{"gain_aug_db": 6, "tokenizer": "char", "moe": "expert_choice", "optimizer": "normuon", "orthogonalizer": "polar_express", "final_lr_fraction": 0}
Rows from block 2, named by matrix and row number. Rows with one number belong to one attention dimension. Each number is 128 + 32 x the weight over the matrix's rms, rounded and kept within 0 to 255. All counts start at 0. Numbers have three digits each.
# q: attention query, key and value (stacked) (model.blocks.2.attn.qkv.weight, 576x192, the q third), inputs 96-191
# k: attention query, key and value (stacked) (model.blocks.2.attn.qkv.weight, 576x192, the k third), inputs 96-191
q.47:165144128164129103098166078077162129143111087148107128138145146171083116110137139105129143158129137131106145133157065155109115096101126160126139112124085102111102172087145061113115140138090126131136115131117079115119154157088143164162102147091149165154108148133180167121138156147130077155
k.47:118142155135153141143168152073113137112070141139108132186169084116057154150116148089138140173118118155164153119091139142169122145136079125102126092097110119109128100115079145104064137133122123150108149106133107053118105168128120136162161096185142132149107110125144142103148098109089120117
q.48:058127156097111138175098145107093074115106143137146133166169108131141058054104123115103131158118143127096103157134133113130175100124114124111153125133131112152114094148130084134163156084156068165171126116077127121129131124087125209081178074119152159129177157119083133116120137173121145101
k.48:116137093072140132140116139105134137158151104171068157127097193141140181095082122125177175138151154147120147056056116147122144106122069068094109151139139086070085135118129126093079166144106127136091137069192138134099139101182063121098118166195178141087125128134134131175146125091116080118
q.49:176163108058097078134107117141101094120123113132093175096128087222091172133145115181162175135092120126167108134131154117159114122118126168113155152148112160196148089106110125124166091129098124085081090139167084183140143138107102116106189115170139128118131109092116129139146118136134143103
k.49:108109125073080149126147119095132087136124095133135107198125159117106129034099140138153148147072076138132117131125086111142168090136190113170153119177100109135113106139161168166163131159116051141121091122129168179141115157152108128120143067133105116108124150129154082120109126124115119115
q.50:132152076160147140086097206081169072220084147096141059158149122102071128133128130140109081110136104174142114083065115076146093098095107072137104127131167107122121121147147113138152141078164105169158162114192131128114110138173142158163094073132107159089098132093103140111160176105071126039
k.50:153128130086128196156026129052101076102134164103031151034086106128125141148137151143099124123133170058129161146123110140090153149178160099143124121050180154155114112158138096143100124125183112154131150140164147183109162150089063163137062100114119176157106043192156166070114122125106098105
q.51:124113132185122163143124113123102157111127149098142114144094127146107121146154117143086091139073127121126162125132122146120155169155186130163091135163141163149080068120134164143070131108090185133165118137125157110150165207099144107119164191129134086144148091169095101150124130129179111132
k.51:194121062136099067092146136098116088078133114076161112057140116134169157103123161185160131110135149166118097144148108110126169123070110201158163176158114143137151122143130143157125161145109129112130129089095118181143154101084127153121160170107120158133136142087141163104102096143117139079
q.52:131124172096137138118178094145125107152101091158084117130120115138101048111139170124182122102154170029162060113125157171161142133134120083115142137119219068123164100147082126101132127131146087117133182108133068150148190098141146101170065080185137166094100109117065133083110117062128143150
k.52:190127151174114156128145079129070175144130106115121140147152152105173104162134118148067095154094111153130141129136071121095127105095127121121128058111171142104147086173114137143115158137129178122137073123082132115090162102076179138096117100166138197130139134093143137097142199144096187172
q.53:140117145090144140113130136141138114109131132144123106125101115103128117125132108117105161138066160156134080063113120180176109144090144118143148113087177115117113153165168119119115177136113149149167137147161063080147131072139168120123111129165206084091137064167119132100138118155134123073
k.53:162173134169109175128095104157102139105177107127136112096127148148105068115190118143120135117134144147150106074136172151116074199097113135161144141124104130111092148130148154118140108090115089101141141124115087136139102226129151137166098109131161138118146126115121138089198137135122120095
q.54:151096138132099156199089132109132119120091188094165164064073118079155126126165098126177129074181103119172082084107136148080117148167142129122126154150107150115155138112127170106173146126148184049153085126131152152201105152175148108122113158112150095132116112065099114104119156114117118163
k.54:128105123079134120169115142155191197123148142120143144154121185078129182114107107119117084174117123142111150109153095127109153185149186077136097110096134157157144129120129079129135133127130099148205191112097124117066083135068140079115077206127088095155176140153117117136138152161102053145
q.55:103164121131147115142101187136140152111143095153165069123141145083142083102085134143097097128183154109134131066140161133161110136118057159087164136126105071117142124153129136113156076122104145118128091139149126134148129095143172088125149111084064105161118097197129080162097116146158086107
k.55:079160173176199090126107131113143193078170120160117164066117089180151163102182096142146136186151134102136113131077137168107114134136119141076101124152151154136134148124149101152147106118090173074120125157163186157095134139137121060105057126142132148133105115138110093150140182108106105117
q.56:121101160086070134197128135069099148179094126150150100095133154098227131125172135101126106130113146140122133123120108107083133148157131156131111144105107135105164080127186143116107125166130178187169188118113107104182106130097110114119115125108071114168164125168083127118196135123113145134
k.56:122107131151158083092111116163124116114113110095202145064081130151163118062152188187091160128115137204086121082139156157110131138171153094094143171132139106124084140120141112177116101130080098130098163118084129117129145113132183119057133159170156138143119161109156118156160125087169122158
q.57:110098149101184108077175029185179208135184095177107144120119149120136108080091150184145071143149090120066205156136098183145156151077107078155117091117103135156156129148052084134076115147059111153164121163085116107106157111118152157128111134119093123161136163147151152142126101105128125159
k.57:129131131172192130140140111153117111168111120131172058136105154150108118175134105136138132158117139151180097181125150114126147102134066151113144045156111153129133142126116125095230118124132177091135141114111086134152144151157193126151115108081208169129110157109144109105116118138108185152
q.58:171128088127159119149162102120144149101131170065125114128153146150096126169105173125145121203130128141136082150172091104119149126169118193088107105134094165110160153092148140094161119111080123206086152119112132126157104100135154135118156133117113110150136188142141163140190151141168181091
k.58:117150149126108139141175160147102101100068148136180119158112045117103192144131117178138059099151148102096095164132113113136087107135130153151093191160143121131104154086164147144143134042137115087126110170137110163163173123145132149136170099101138088121120115121173145144135101105129078143
q.59:081090107155156106115094129149122143127138105174141040137113156151125173164112088132103156122165153149142136179146090111183103096107117103103120113050124119117141130120143149130125068116128110159163097095122148062162119124112137079129095125086101150147135106164172155197130120151087088095
k.59:094181184162148111087134116208110119136167197104195177125162134163088171127160089172119147157151130140101093130096111139119130122146134178112115117085148139176121153135130109109132108105116124128114155189128084065096136084110139134114136084115088129114149159150131143161171159143143175142
q.60:087101155166149134110091125125100212129104073133136120109073131100175143153143111115089109104107106129166095100180114149120168181101113095136110139136154110156140127162202088159098165136150093066074121142155088113117102086083093086124134143138149144145149094142179157129132122076138142124
k.60:122127103155086124120138106101090098163120156155101130109170127077114149136105146102114158145119095106060089118161182142149097130127159175137146135135156118112153125179114153101145171129189178090051109084104120122140094181140056098068144185148106084108110136120167129189128147127148121085
q.61:181098154105187173109104157119156108086128110121055154130075143097138104163150147067152146091150132114101131140092095204115141138192120069206152126159171136175135120128075143118081161123104087113140067163131161185067180147152120144107117147181122087091123124131128105076121134154124133050
k.61:142090093122150114165141124117135094156108117152075095140105135083137101149199168110123079119123159157117139155098116096099155181125117155078127119088103115065110053161111113161157134134135106127101078093046100087109134127144122146142113126163176069118164085156111122144140112114070132173
q.62:148099156109109154133194100177128161140102173086167127111071146086145160134127113162172103112092118157137172144103138130111115117166096093050134115098173133128188140125075091121070100145138109111091111119102160140109189165192127125102103076185086125104143151131152146126107106109122145133
k.62:199148157150188165189110126142111101145120140114094089104137154099101094061140155064121089143092082145139205157179154116133123124125155116078156174123109146190143184105150085117118132185149112109075110110146121144115129160164142133128144131101132145141128196142096155160141115120161092111
q.63:116137159121142131120103080143112148163126107126108130163102111130126196200106144078117133135162143129141143097112162096120164162190110116128085126199111121089159142086140109141107112122091114179093139128142177129065130092090118143185098164130111115166166118096175126127143087113145133076
k.63:108174141155149184074088047122173077104095136168105110128186086100095080126132152097100132120102131126087087175093188144080077103144116125179192160123111139123109154140086147088134158122118081100134122138142205143135137135162094130155151232076071093153130139138060093136124131108190211170
q.64:145110143094110087081111141184076164182084166110151079190116159130141159166114073105148166182084165117154126103096143101166199126103111114136150106158178148167099103149135164134097121077132116124097172078117124090114136232146086137094087143111125138094137072180177114143167116152153133126
k.64:101147174089147173203112110115128088189094157098082095163132171088121125131142122108125135139056127067196130081101149106142156135091114155126157077072162078117152137116151093185174095153089129118139135098190097138161184170167130157154098087109164112080115144115159110091078153127169118152
q.65:090102079187098114177119200151187163163191120109153151136151177053102101107093120145148130111076135130112132136105106076151139116130086140130146162109147122084156106105160146137143139119100117110154151059139091104120187128141148189196125109164124166122127073150140107156105149113121208107
k.65:225132156111157074134140129131155137095114136115099115184102119161115139171111114174157066109164117064136159140146114120119154100085154131146158123157186118137117088131148058121084167097084094155183130132148163144063183130108154126206125151117161071097105124092126100115132125125142100183
q.66:126072160154136199125134052138140152151121113191158144101134061150147131134193096148160114115064153092124096136163082159146105101086138091136159121050090105133067118126122150117093057134067115112146126123125130123124153121141157162122193203162143084158110099109130129094178142110104067079
k.66:121141096126085101142083120170161173125132115156104151150130122102128180109109108125138088055084193172095055107119135074083122150156148053143115141180092146138169149109125091122176116168110101135097117128116070101103116152106147116110151121161109141127193084175118120162094106153124083124
q.67:155118067093181103168060102167133089123173097114080148125180062113159150163112146143106168081108085132100084073093114150207127161213119141161109183148135138102122158153128107166074122145090124085097172168163158152145092168128144113114127155119150162163086169166143097103101068114104190186
k.67:113099194141133105149191156113069144133102070162114131069141131180140089147114119114145134139152101104114170085080123148125128127109178047091112153143166184161099117169094190132137132168184207121150139156148104093133193147141139119159121134156118146112081121121136141115194103103133131085
q.68:123158074139059169125171106147182082119104111156166117165081126111132104105151127138123079135168130188193140143166168125137128094172151074150130160085208152080177160154088143105179168101115187155185125179156172124113134166098089075116096104162137141207133162120177129145131118059136176140
k.68:109085157174088165125087135144097113144131173118131119172135104180098108098094126184189122117157085152112078091187127174107128116054088204109145092115086126166073105104110157165163150095137084114175145124132191137211115118133075167156113210082096072152132153100172172155118108095128144121
q.69:153109133108133126077156121095181144158133063107162075126092182179089172158113106087123164127134139099128128118075118116144113089096182104127127154157142113007127127179152111129186103149116141096208119118095116197145127174177172138124160124158117106107094147092103125119138126100189100152
k.69:157169145141152176129106095151113076061174167146141127119165156126088146091119099086121079092126153173205073168179126100130187159114140143111100114003153041153140142112126183117191086150093134096071138169193135127118123136117105121132168152078097194149065165127120139097090121171168109128
q.70:164116141101166164149087140147145154169144084126143184133126102090116123144155136094084112119118162055106121145101100070104176203107167097153152163123112116172123134110157136053148163164130108145121146119114192201157166073151138130174133134075109102156142139135086128092152156093077148143
k.70:158105158116120121101142059135177144084153106101155092133144085163080063151112113092164161119078135101119119092145098128122134134161156120157170098200084160149132133165098111158112138163115088132131185143127142113151169071107146119079118139158129118164118115143156182155145136141169193084
q.71:098096163153156161118064131125181130160152162130097188071158131138147151105119177127103131087101126102080145168075156121133178137114088131167042147126130153148100185096149135137106149156130124130101090122135110148088111102152094135157067125088224114179077140164130165106128174122133176076
k.71:178172158099137139161117104148126106126138134071153152106149070125023093099132122122185093171125104149130114121109138099126093100145120130161120180108113124102192139113154144118036199108071174134075076153066102130131125099131209132095117082152136172112067121123101190134147117142147125132
q.72:102144082092136109117217139118101113185148147088133148179134097099120170128075168110156123148093099140135167105094141140112138158152128126086152143081142158114186165083091115119075129141105130128145063142076140148126179137144171091093058119106115094128077106065108130192128132137146108121
k.72:091187070183111119102116116111160181107101113105134183186128157139128167075206093186119099132140093098167053150096179185115094115135093118094126128141126135139124127086147032159113189109109104136120089080112160147155076158125151114199113088180173115159115139159115085153182113115122109124
q.73:133156192164115099149104161108092117140085171115103091120156139090138107156167150154146162092112133135108116123151132140124127116073083153140133085185166122122169121130188062128157095120135075156113157089054128116083107079165144123141166102101126109123131137123178123098131165132160171104
k.73:067127053098137157097119118163162114160158172136102109167142072095197155068093120136110179146106158144138149128114160123153132135147093140132112120109119155134120118163141117134086096107145164106109112093114175095108150109139158084137138136171177072126101136168119074155115116158154130118
q.74:137158118101096068138090099085156158083111109094176115111136144120099127104142146145135120188187166126157161198094169175138105089179121106143091124109192095110108081121183198152083117138167129119099144164104125152169059142107148164203138162129174120128121091175142092089135154170112109097
k.74:122182081110160101175128142158134063121166116122118060109093128066149087152137126111127141078115161091132155150169108154138072093072106150064086123162171139076149161148121113113143070140125121109161185125140135096149086151147125102125136149073125149102163137079120142145085112094122115154
q.75:145177149161103175141166121115179142203107121118119140130126130140149132126110131098145063187135167105126155144119177128074132102115089077157064123115130137127109142106128162119192097092069154174086100083104127105085159161197142161102044155077108216097107121127154083098101143123154135098
k.75:111140170101088119145178139142160195135159105094168105131108185000036115142151114143129138144183151179053202099111091149161166089119177133177135217139125116092123119128140095077109121105142139104114146133107104177142146112169119135139132102135121163042148134089046131117078138105135130111
q.76:091162081152101141123115135068080197140092133053157088134129149132109146100130103113099147133129167097098138181123128130112134134109120121138161169105107147165116058139144071130094134161170124171136096102128117127106139128100130097153131136172159139058152175131086157145142153179122060040
k.76:144117121088103080099154103108106153151149108168176132114160087128159113122169126128145092168127140099152090152112107128160158137109134109146166079164066132121133116138084122100099173057101108162133114085144155126088087144119055168136092098095088158146222116049112148057144130102097136154
q.77:152177096090160186096137093117081054101145201091166129137060146172175131121178123079089100130178179160124096107200139138148108141136207126046108096193139096057113134066106103130156101140139178113185178160131138142157089160143109186097160171122106128099103121173125094039095124138121133159
k.77:120074204104161133136160171137122112119139108144091175116142116130162102124067182039129166151190147144225105132098135126131148086152133117092123138137141082126100112114124160147145069097145117111130173157124136100123095115158072137018113131192125134109119139109148173107125130092140144076
q.78:203090127136153125160144135158128140069124136168128075131123127132148134101120149133146126167201086168093089071125148138145150156141139191154191143140107097191128078149135112141131147194199116141119129139116093085164104089082041112095102095076153109165106116120080077140170120084131090143
k.78:128128125172134131166170108137122096166117073178093134113081091098146149122122103131135153116074080151168149096167109092082114091141125124132097062188112170074143164161155113091118085171100187092138142151073090162143129107118110128122129126110158088157099078156183107115148154105077141136