config.yaml
vocab_size: 32
qk_norm: true
inner_norm: false
kernel_size: 15
batch_size: 128
Rows from block 3, named by matrix and row number. Rows with one number belong to one neuron. Each number is 500 + 40 x the weight over its row's rms, rounded and kept within 0 to 999. All counts start at 0. Numbers have three digits each.
# fc1: first MLP up (model.blocks.3.ff1.fc1.weight, 576x192), inputs 96-191
# fc2: first MLP down (model.blocks.3.ff1.fc2.weight, 192x576, transposed), outputs 96-191
fc1.331:546474488479436445422497460492541466410482484484539537484524458434422526480516552476442474497565507495528520507487480408447471511523496537563579553627476462505466513500473507492470489541518513522510434577479492496481545583462491534449522519446581537497549514414496484523478481463524496489
fc1.332:492493429553535466444472439492514506567442543495476538548444522499463516408496486526511469418496577566555472498514490487528482458487502504467486501509459521519513406458502531458502503522475489481517526498503504565584554439508461537490526507414494420547520499528515566533444451521482429503
fc1.333:474474478525469536491510503533501454425487477507471576562529508437494521473556485427468559452489459479595554482502528547588532510543512514493496387495544580493479509536569510509486492451483548527427509531514588496464539493486487537540467476474519501546471540495455547462558520428503526461
fc1.334:559528484489558500461523413533548406501476487491547454569423481495486545449457420493565527501500584502469547473484438442506485522529563509529505506479430511467514516455527505495536478498507559461441504520493445524482471457532557534468510563544508536446509468509494516416611521499512489472
fc1.335:480458563565483558467518525497508433480553518570517479478456496477477553492480501537494539476571505549509589471535499506586522542499491473473507486526406516535454503481442458444454479558544570514454499596507501536465483434511444438562471483534473487527569484496461513530500458421573512479
fc1.336:533481481489523520480531504523527482479600443471554478472479525508473552463515515518460491499560432581530485488484492454546502511479480558507488479531475467465514426430567497505556504514488501456571480472501458533536425559487499509412575480547461519493463470489470543463442533493451467499
fc1.337:544489504518486481447498560578442434465556463423502425568425544502483402570512485469504489506468552493524520534474444551563532480504412504464527441441487511466511532430550501508524534528469458545509508546598546506482501512541525477495446454525535545487536513456439493460472563515490499520
fc1.338:498465546513572455504529493458566471520543509548561489487493478567536493495470518546558446454444435530555490482495478434525445468507504493497539498480491573526553523491395486443413568465539574456522525556520490494452512487482488519509493467440560567588502461472499548505496524479467459454
fc1.339:488475482470465559542574544448525436416479546479503495459534519405454466492495486475485538514512501474504507416424458514503490510461482560511437537452497535512512473480505566515482459596424548467449475526519486506467485544528501559496500613434486472491521447433475497516550558535465521529
fc1.340:539467462481526523516532472468477488497524460514492479491521467472505471495534393504475605439537486479411558406466523518476500482470540454505514527525591502531487618563509573497488508443459450501568468534516518474480491531431566499486487537474555473469528446489461559479473526518571516558
fc1.341:466508527468460504497423482492500477589425444499513549454532551466453504519548496478467546492479521476498454471518547490491497517451482515577438554530535517484489521468522476531499531471512404492498513556498401593432478445482479473464511482489512465565501544487542402518496583504486498536
fc1.342:543479522487468528496515533575468502467555459498503448455537435548524509485458514563445460471478455518511551499538397475578554503483552440450461551480545551559487477504456420542531511505499479567509494518457542473439420455495481441432501447516461525502413465556519512547474575547505414549
fc1.343:559509397514537494487502479608442482436528529432460491484552508510469529453503509489554515452469444558458464557531430500477522488458444465389606577529445541563505457517489502464543519480491499480416562469505553492614497494526501521503491539462497540478508492488560507471497542561491455492
fc1.344:570504534470522514426398497553500521517391510541413467538541488530502577474464578505522503485575521526500457507564557440504501517426583455461536574526543521531529509485488476501545446509509504481491513449500563535487542420420478438506535474458517528572516552495500488485521511468587552452
fc1.345:521491491505471524509527526450478472512517520477484539538529523440497526465489502532447508484598413523547491505527518477462465496488529510470472501579540509543610466408521484519608516563506573480503429487534519589450521495485518404542465462492509455490552491513533486473553487521480596498
fc1.346:547501445488538543494555607520476498527485493565500525564487561499495545522468467516541500600527537494512502494496536445435527488556549487579497548479540575476463466541464487530538514470484504665538538462509555495500523407539458532474472444546515559398478460518443545565469499524464531569
fc1.347:431491490535434419524451571429467584493389513496483491493514449418481547482532510454576468521519489542573480493543441487507513547553497581465441573448473531490467432432429503567558539479513455486511475526564504518561504548538536446454465465550475530474480483507523545562505499490514516505
fc1.348:501466446538479389454510563482528482535450570462511513513483498518529548469498472527427451557543466537465516495511503439547534490532507575539533551433446462546501491492511538482523538499407487448508559545567407490498472513466462532478503537536446490492478520499565497543486490414568493465
fc1.349:561447528437479569499507565529483467513503519469488401509517424445499587467569485497514467464481495554511566557455528507472483406577514443516481500538488517504447435503502479450489467554443547567504444521477433551467533556521442389560483518532509516565531481521491475450470543544525526477
fc1.350:556496612482520477544493470463425460514485467576509547526509470484518501439464432455464557493491403521424561504510453467554564498505457506483545484511529493489506515482451551511475541488507540470488545555501447464487559497471511470460459582470498445540492511476488447437526463501529498449
fc1.351:533483517501482526399522494549425500577567526472476450472510518480529421622490523492503489504526565513487554517512475517573516494523489549511521485561512515520462515454515409526490453553458537473490555561468571491459479520541508466487469439542557447433589476507447519495522505483535499456
fc1.352:508573449465494468445449502515457507455466499485551465550461452471482520493441475509478415501463511613525502469525496504578572504542506501526595532521494505451572485522494484451516520495569512556491549584461497510561518524487492548464478418509473525515492451508436442517527519463460521541
fc1.353:519525506532452446449502472440542543540503475508563573538550476508508485536530473522438530510548451536461540445549478475467483475450494457548546474492504465502559531450516592510455462559547438448464483523468459501474465437549473540484477514491543617493497549490533445491523440514559493397
fc1.354:491497516452515527548459559536451523468428474514438560512524495479530611474547542539445525523511511449502485570394457433490485553433462467505495519525577510461564514515454516532480527522429444514491497477539534495417560503453533520522509451491512488472532533529442533500462516536461458563
fc1.355:456445453545484517519540532567489565480474363500496479454535489481489544442503582474513579504461530517549512513503539576488489552533500478484535516374557533532514509480434583526463466522593547449496483460518493504510437528429532490520525448477479440475461430461498459494577488471532594472
fc1.356:444512512505571425481508572466501483504484529488487444531614458503518505477534508493528479466531464466503530482525464484509509501534502510534534503443426596470475470537540492471450437487483529542492415555546521521505486538548562487498464554537561585526433473404487510446496451526494560430
fc1.357:556515510442490496490484473493537509550559508447502471554513505525566448498511473454539444522486520516528550450413422556469516565451498499451507445507484554522461558582554561584514471508494490475463462530598433559489568474552486520461509593484480459421520459548495548495503515519489452507
fc1.358:494502513507470511479496494520405551528471502488589504494506481525490457578498447486468484495475471441565433542477488471500443539485537427488551494469478544430491421527436457465565440491556551439471537466475490538451501513501534590501519449507517489526495566560520516497547545524522488509
fc1.359:486448469565462447453396451532465489507526466521506531524537524467447531553558489525548423485569542479463563515458503496481467501483460442517561445508507449481465526451615493500447471511588471537550516489568456481497452453522419460495518529524472440458454476527485439572456506484570490550
fc1.360:527488445524492542496498435508460529418490475513558490491514526463508503478462496462488471447417549528557392564526516496582585615420491529459520526500454452491533460447470607454460504516488531490491492458486533497551544479490560432518486469518504450512503430508502440475501488516486493531
fc1.361:513433487446477549591430512531509470518434539558436461532511563518493516581504551502501510519538479485582472554499528451455542531541493459505494468465562548562496473479512507501540421504527590535448501563521474502508476439461465506517510499457532537502497441463505458501513455491479519459
fc1.362:530479531432453609524526562437469482587484476502478505453469474490495539525522474518464472551631515548466535486533508444508549533434490455517443458501519533493510499518495516543501562515470481502450457582437460497464491462425494469499429484483452499492488447533481524485474600451489404507
fc1.363:511480489555495593455517482487510542491449529458477490488525531420467447532505490458524443579554514567434444412519488488505419530562473493477501549467506566517552506581467541474505446464473531510415505557544553587550432531493513549485462473555493496500483621428517492503520484525570585492
fc2.331:503561485489511505493471526562518486437527499489444584468466509490525568510506470541540443467477466566411529471535436517536491477489509467482436502463514505540506546460569466426456526484492473485536496507537534497512499529453514514522477493482505524478613443583525474527471558510479489476
fc2.332:540499510503474535488550502524482523492492503462463453468450488505480563510547542443500508621517477419495485496561467480506519533518515534536569543447530496555579464463488477518503529503460567552489499519564443468482547480454500463431433584485451493518521561534497506531490550500457516485
fc2.333:496522436418477455456492460507586438521541508445506488433493448524525485461548496555450472531530448466495483525427494457481483532503492576538554549469501474502453513532522547532482496525507516576510491529480467509453443545479533593536526529497473486529470465497490483469482450532512543547
fc2.334:554479499574502490442445556448495516540482489516510510531532461522458494503519457421511381554486488477456520522479511575536539582553503571529503424539554524483526495528556465497489524496521451529546532482516478475453511510508442503475475472522507481573471398527460494574433575440492562521
fc2.335:512500526532513497529486469555538481501539484522446459445462444534506566518486432500434538392520473533530525451524529481515450469488490498466503546542538523492492473544498512521502527531480499502596509536423474533455513513480511492455553514500440478511492427452480503506580539517445525607
fc2.336:498462534522501487459519535465453555511493520481526525492460575480545503473442568524547516491448503492548490587472517466396547537519513498481461461453507602476560535484537530489553482478537514494486524530510552500437446443526478478476509469525501504456539512471437423509568425561508513482
fc2.337:500510545447528506470476541516513535496451473580528493497431492589476471443464498493507457471522521456515503433545491480589517564554436511516473467494562448509504463550478484538494503452544446506501537468466435485431523494457517498470488561479589519372534519550522539432539548512555493465
fc2.338:469491550502476528497498457461480465473466514585461481551541505477466564574543452467401563517574467508452535502479544532489464477466497484428455472525460539535482449513464535507548531483499492502613506495529485507498562441483495554519527480548469431447503530469464535421523496547493522525
fc2.339:527519445479573550507533475441464524528525474476508543426481522517583437527533542538477538534422456502463543460524467594475486549512463453597525508543470518527439400493441524503487559454563501522471532461516521498614474499540434475515443445544491497478468508552557509506493494467494438550
fc2.340:529507520577597468467461532553496440427449501507479545448547532493503452478571563530579419495516468534586442480467564494516499537512436487509459486492452521503484441491521451426525528461495518514447496480530503475526486430533499582506505519405483478528462474530545474502526551398388484537
fc2.341:514483486494599452546559546485521489461595546462485511512439461456525458594462496542513466526506504518495539508560426490447479430559510491477635472548496512519509471453527471469476497492528544512471516491504564441499487491527478456455445495483514528465502582455427512488529544457526539526
fc2.342:459531508426511582543520452463513556467383422533480524501497574440432409450495603483488459491527429479565524533441524541485507478500476534539545459485520530506530480514529539549441473538417510432511520555492419527500544465560513481500476481450520499578549536464472524480502460549485466532
fc2.343:536482572526537552540539516543539500516525463492546422466442429481491419491503538465461487554489527470465509562522504489435480523436484524489357506513511541532505462519486471494438475549582517488457514483514479476521481548529505482449470520437560477490534542551488514567378501501450475508
fc2.344:490487444438441585463497457519463497573514451551468530464448535539597520502428511469510419534427482463467510530414461536535530495510468595520543453500477488521480495518473523490457479496542478535557503440570499522489456524466483485503539491517532489475520536512524522446483611502499504525
fc2.345:505560546403554530510484436561460548392452513497486526508493518461555533537469467506527539445421533461512442524430474499591505405467421477469502525485506534483495410435482517498483495503460574526479545507483507484525564533526484546468520474428474526430475522507538474456415506442540493562
fc2.346:530606593493497399440514524511480598458511541544516454459519487523483482480486496542473466442495465486524530474483526453492528563445463508500563494444553474527476501428450438552504492551453463466499552488511506487526488515407546463478509515521556508560483508540594524446469492471450490470
fc2.347:472567477529436494503593445505530466471505549551491509523457492531485500470456490568558463505477468447465465503543474574446520473487552499500447528518463484457464483494461533574422496501543474477513495537473554584468505545438505548553567472552437517508511497456489473513463527430478521556
fc2.348:432465513461437484483414420540556486454583530550451453429538458500483498481548471508517502454539477482428567530471556469485597498481510563446573475542485497491526489481494501462470564452466515487525519527442484534486469506464505503523537502473461505512455477528454541508539550564415535507
fc2.349:498501508505537501467500476596524514489428493563508511481461565510544514480522499541513498490483509524505509424484450547615541494536454443529549498539453443529553530482488495535425464446490547544525569521451443511521562497587536597465529418466464497508446442496483572520520496519501506527
fc2.350:412453510476543465539553506477485465473422599497603500527440506449514451457477484458518452494552504452475466541466452494411509499510452420490549519483473459559476489552438548543523574555454524531467456506520487480524531480442538494558516539475474499422450493509495540510504474511489468476
fc2.351:489505556499541463578473566471489578538593490474572487492526471525466434493494500469476471497499524484511475486497457532470530514514449468494439498461576449572481542478504491532490457531510530501487465526534477512442534491464553530562434479489546494458463502490560505482492511509554558499
fc2.352:524481411523518503450484482476481510537554507556516511493459512451448494511526496563475457410477439456584572492504525559519491445489494497490479478474451504405520559506482504527524492497491496537441475476467506528520487517482435500501571460551537510505448492537497441448485474493472463458
fc2.353:440488531542552547466464450454494526554486553512490471507541394417546497509506513510531486492487439441487500491564513528499506517536438573471510543517441474518460495499486521507514462444473530576458563526476523601499523518446504489515534459481540447514525532516538446533436502502473516499
fc2.354:453498485469469508465513507443515544529542524502516489511458537486480560481554440450508418503472508518454525542501463520541520491486512501523476584551466539505401537537510469504551484488449574517566491479541506457474454559519504495461499509507495603480491403593490448394431469479501480478
fc2.355:538591550403513453474446398492470537515591493493393488554504490411568509487531490559537511528506479515507480473493507440533464536517475431506531474495541487484490525527508444456437509528442441535528550551512492538508573493508506488518480487469551496485532541492516506532497485609548479476
fc2.356:498526504496484477564467559511476520504549563490473512548420431408497544528442467508561495487566577525458440459473527485510498506505515511387520534564527525496506478532509454560558437505431488493454443426535541593517462543525537418489469493480491450478473519498524482535512430567500507544
fc2.357:541495537513540506530501582449430460463455457526442489462480494478448505489519427484456521531475520512462529507513586512443475497538505606481504444514526479460487486477474541520511553484485511483478433498505455501503516462505519475512580515572570508549500428557593531546547471523542437489
fc2.358:510470516497538509530465590500585476526461524478488458589609561447467456485532517557519445460550531526407464510515430467467532417505458449538572552431535524477505456500513487502459478509492506502546527455494466523439449492481510559552511507477519503478438475489570494410471451526438472495
fc2.359:571537495524544524523520505510532504555541517519435477478518509507487557540524501439486506476535526491514464501475436490461590451572486539477430537541483487529488477483580531538513513580468360467469522500526480494468478525513552592494508436519477534485475462525569555458421459457488460513
fc2.360:530518507501462479473533528552535488557504576502519526394475438529511463559602501456552487490501451516478529504498468510461464453518515484506524523429453479506490457560614504554484468489530468452440500521443524514488377551474462558593508521472528476446536555448524442497427564547469546521
fc2.361:479529585538492442404516493490503555519528517576512500567559502443555520489522473552438569537442507576461483457428484532549515471441469526523534461442502487473475506469423525486493556553450503439475506493529544511498496551456532426484501502538534509508447536486430665510512488518487534579
fc2.362:501450411487556445496572525460491489375511510517517471485468499502532431480527528449574514562476524471535500566539475499510574408550464449485515450513496425475459509502488564498512448518471545452476537510493530557495531528440514536555510450527573556475490456578488491519520421544492460543
fc2.363:482511530503532551476576493458532544503514500515490569469533485434475517437506518453454560518471452486512496483473449525496488473474524511551450433512550519486496571454533492531497446512519452482490525510469494505516510473600488554453464552472399537523505455479528479465517472521495484582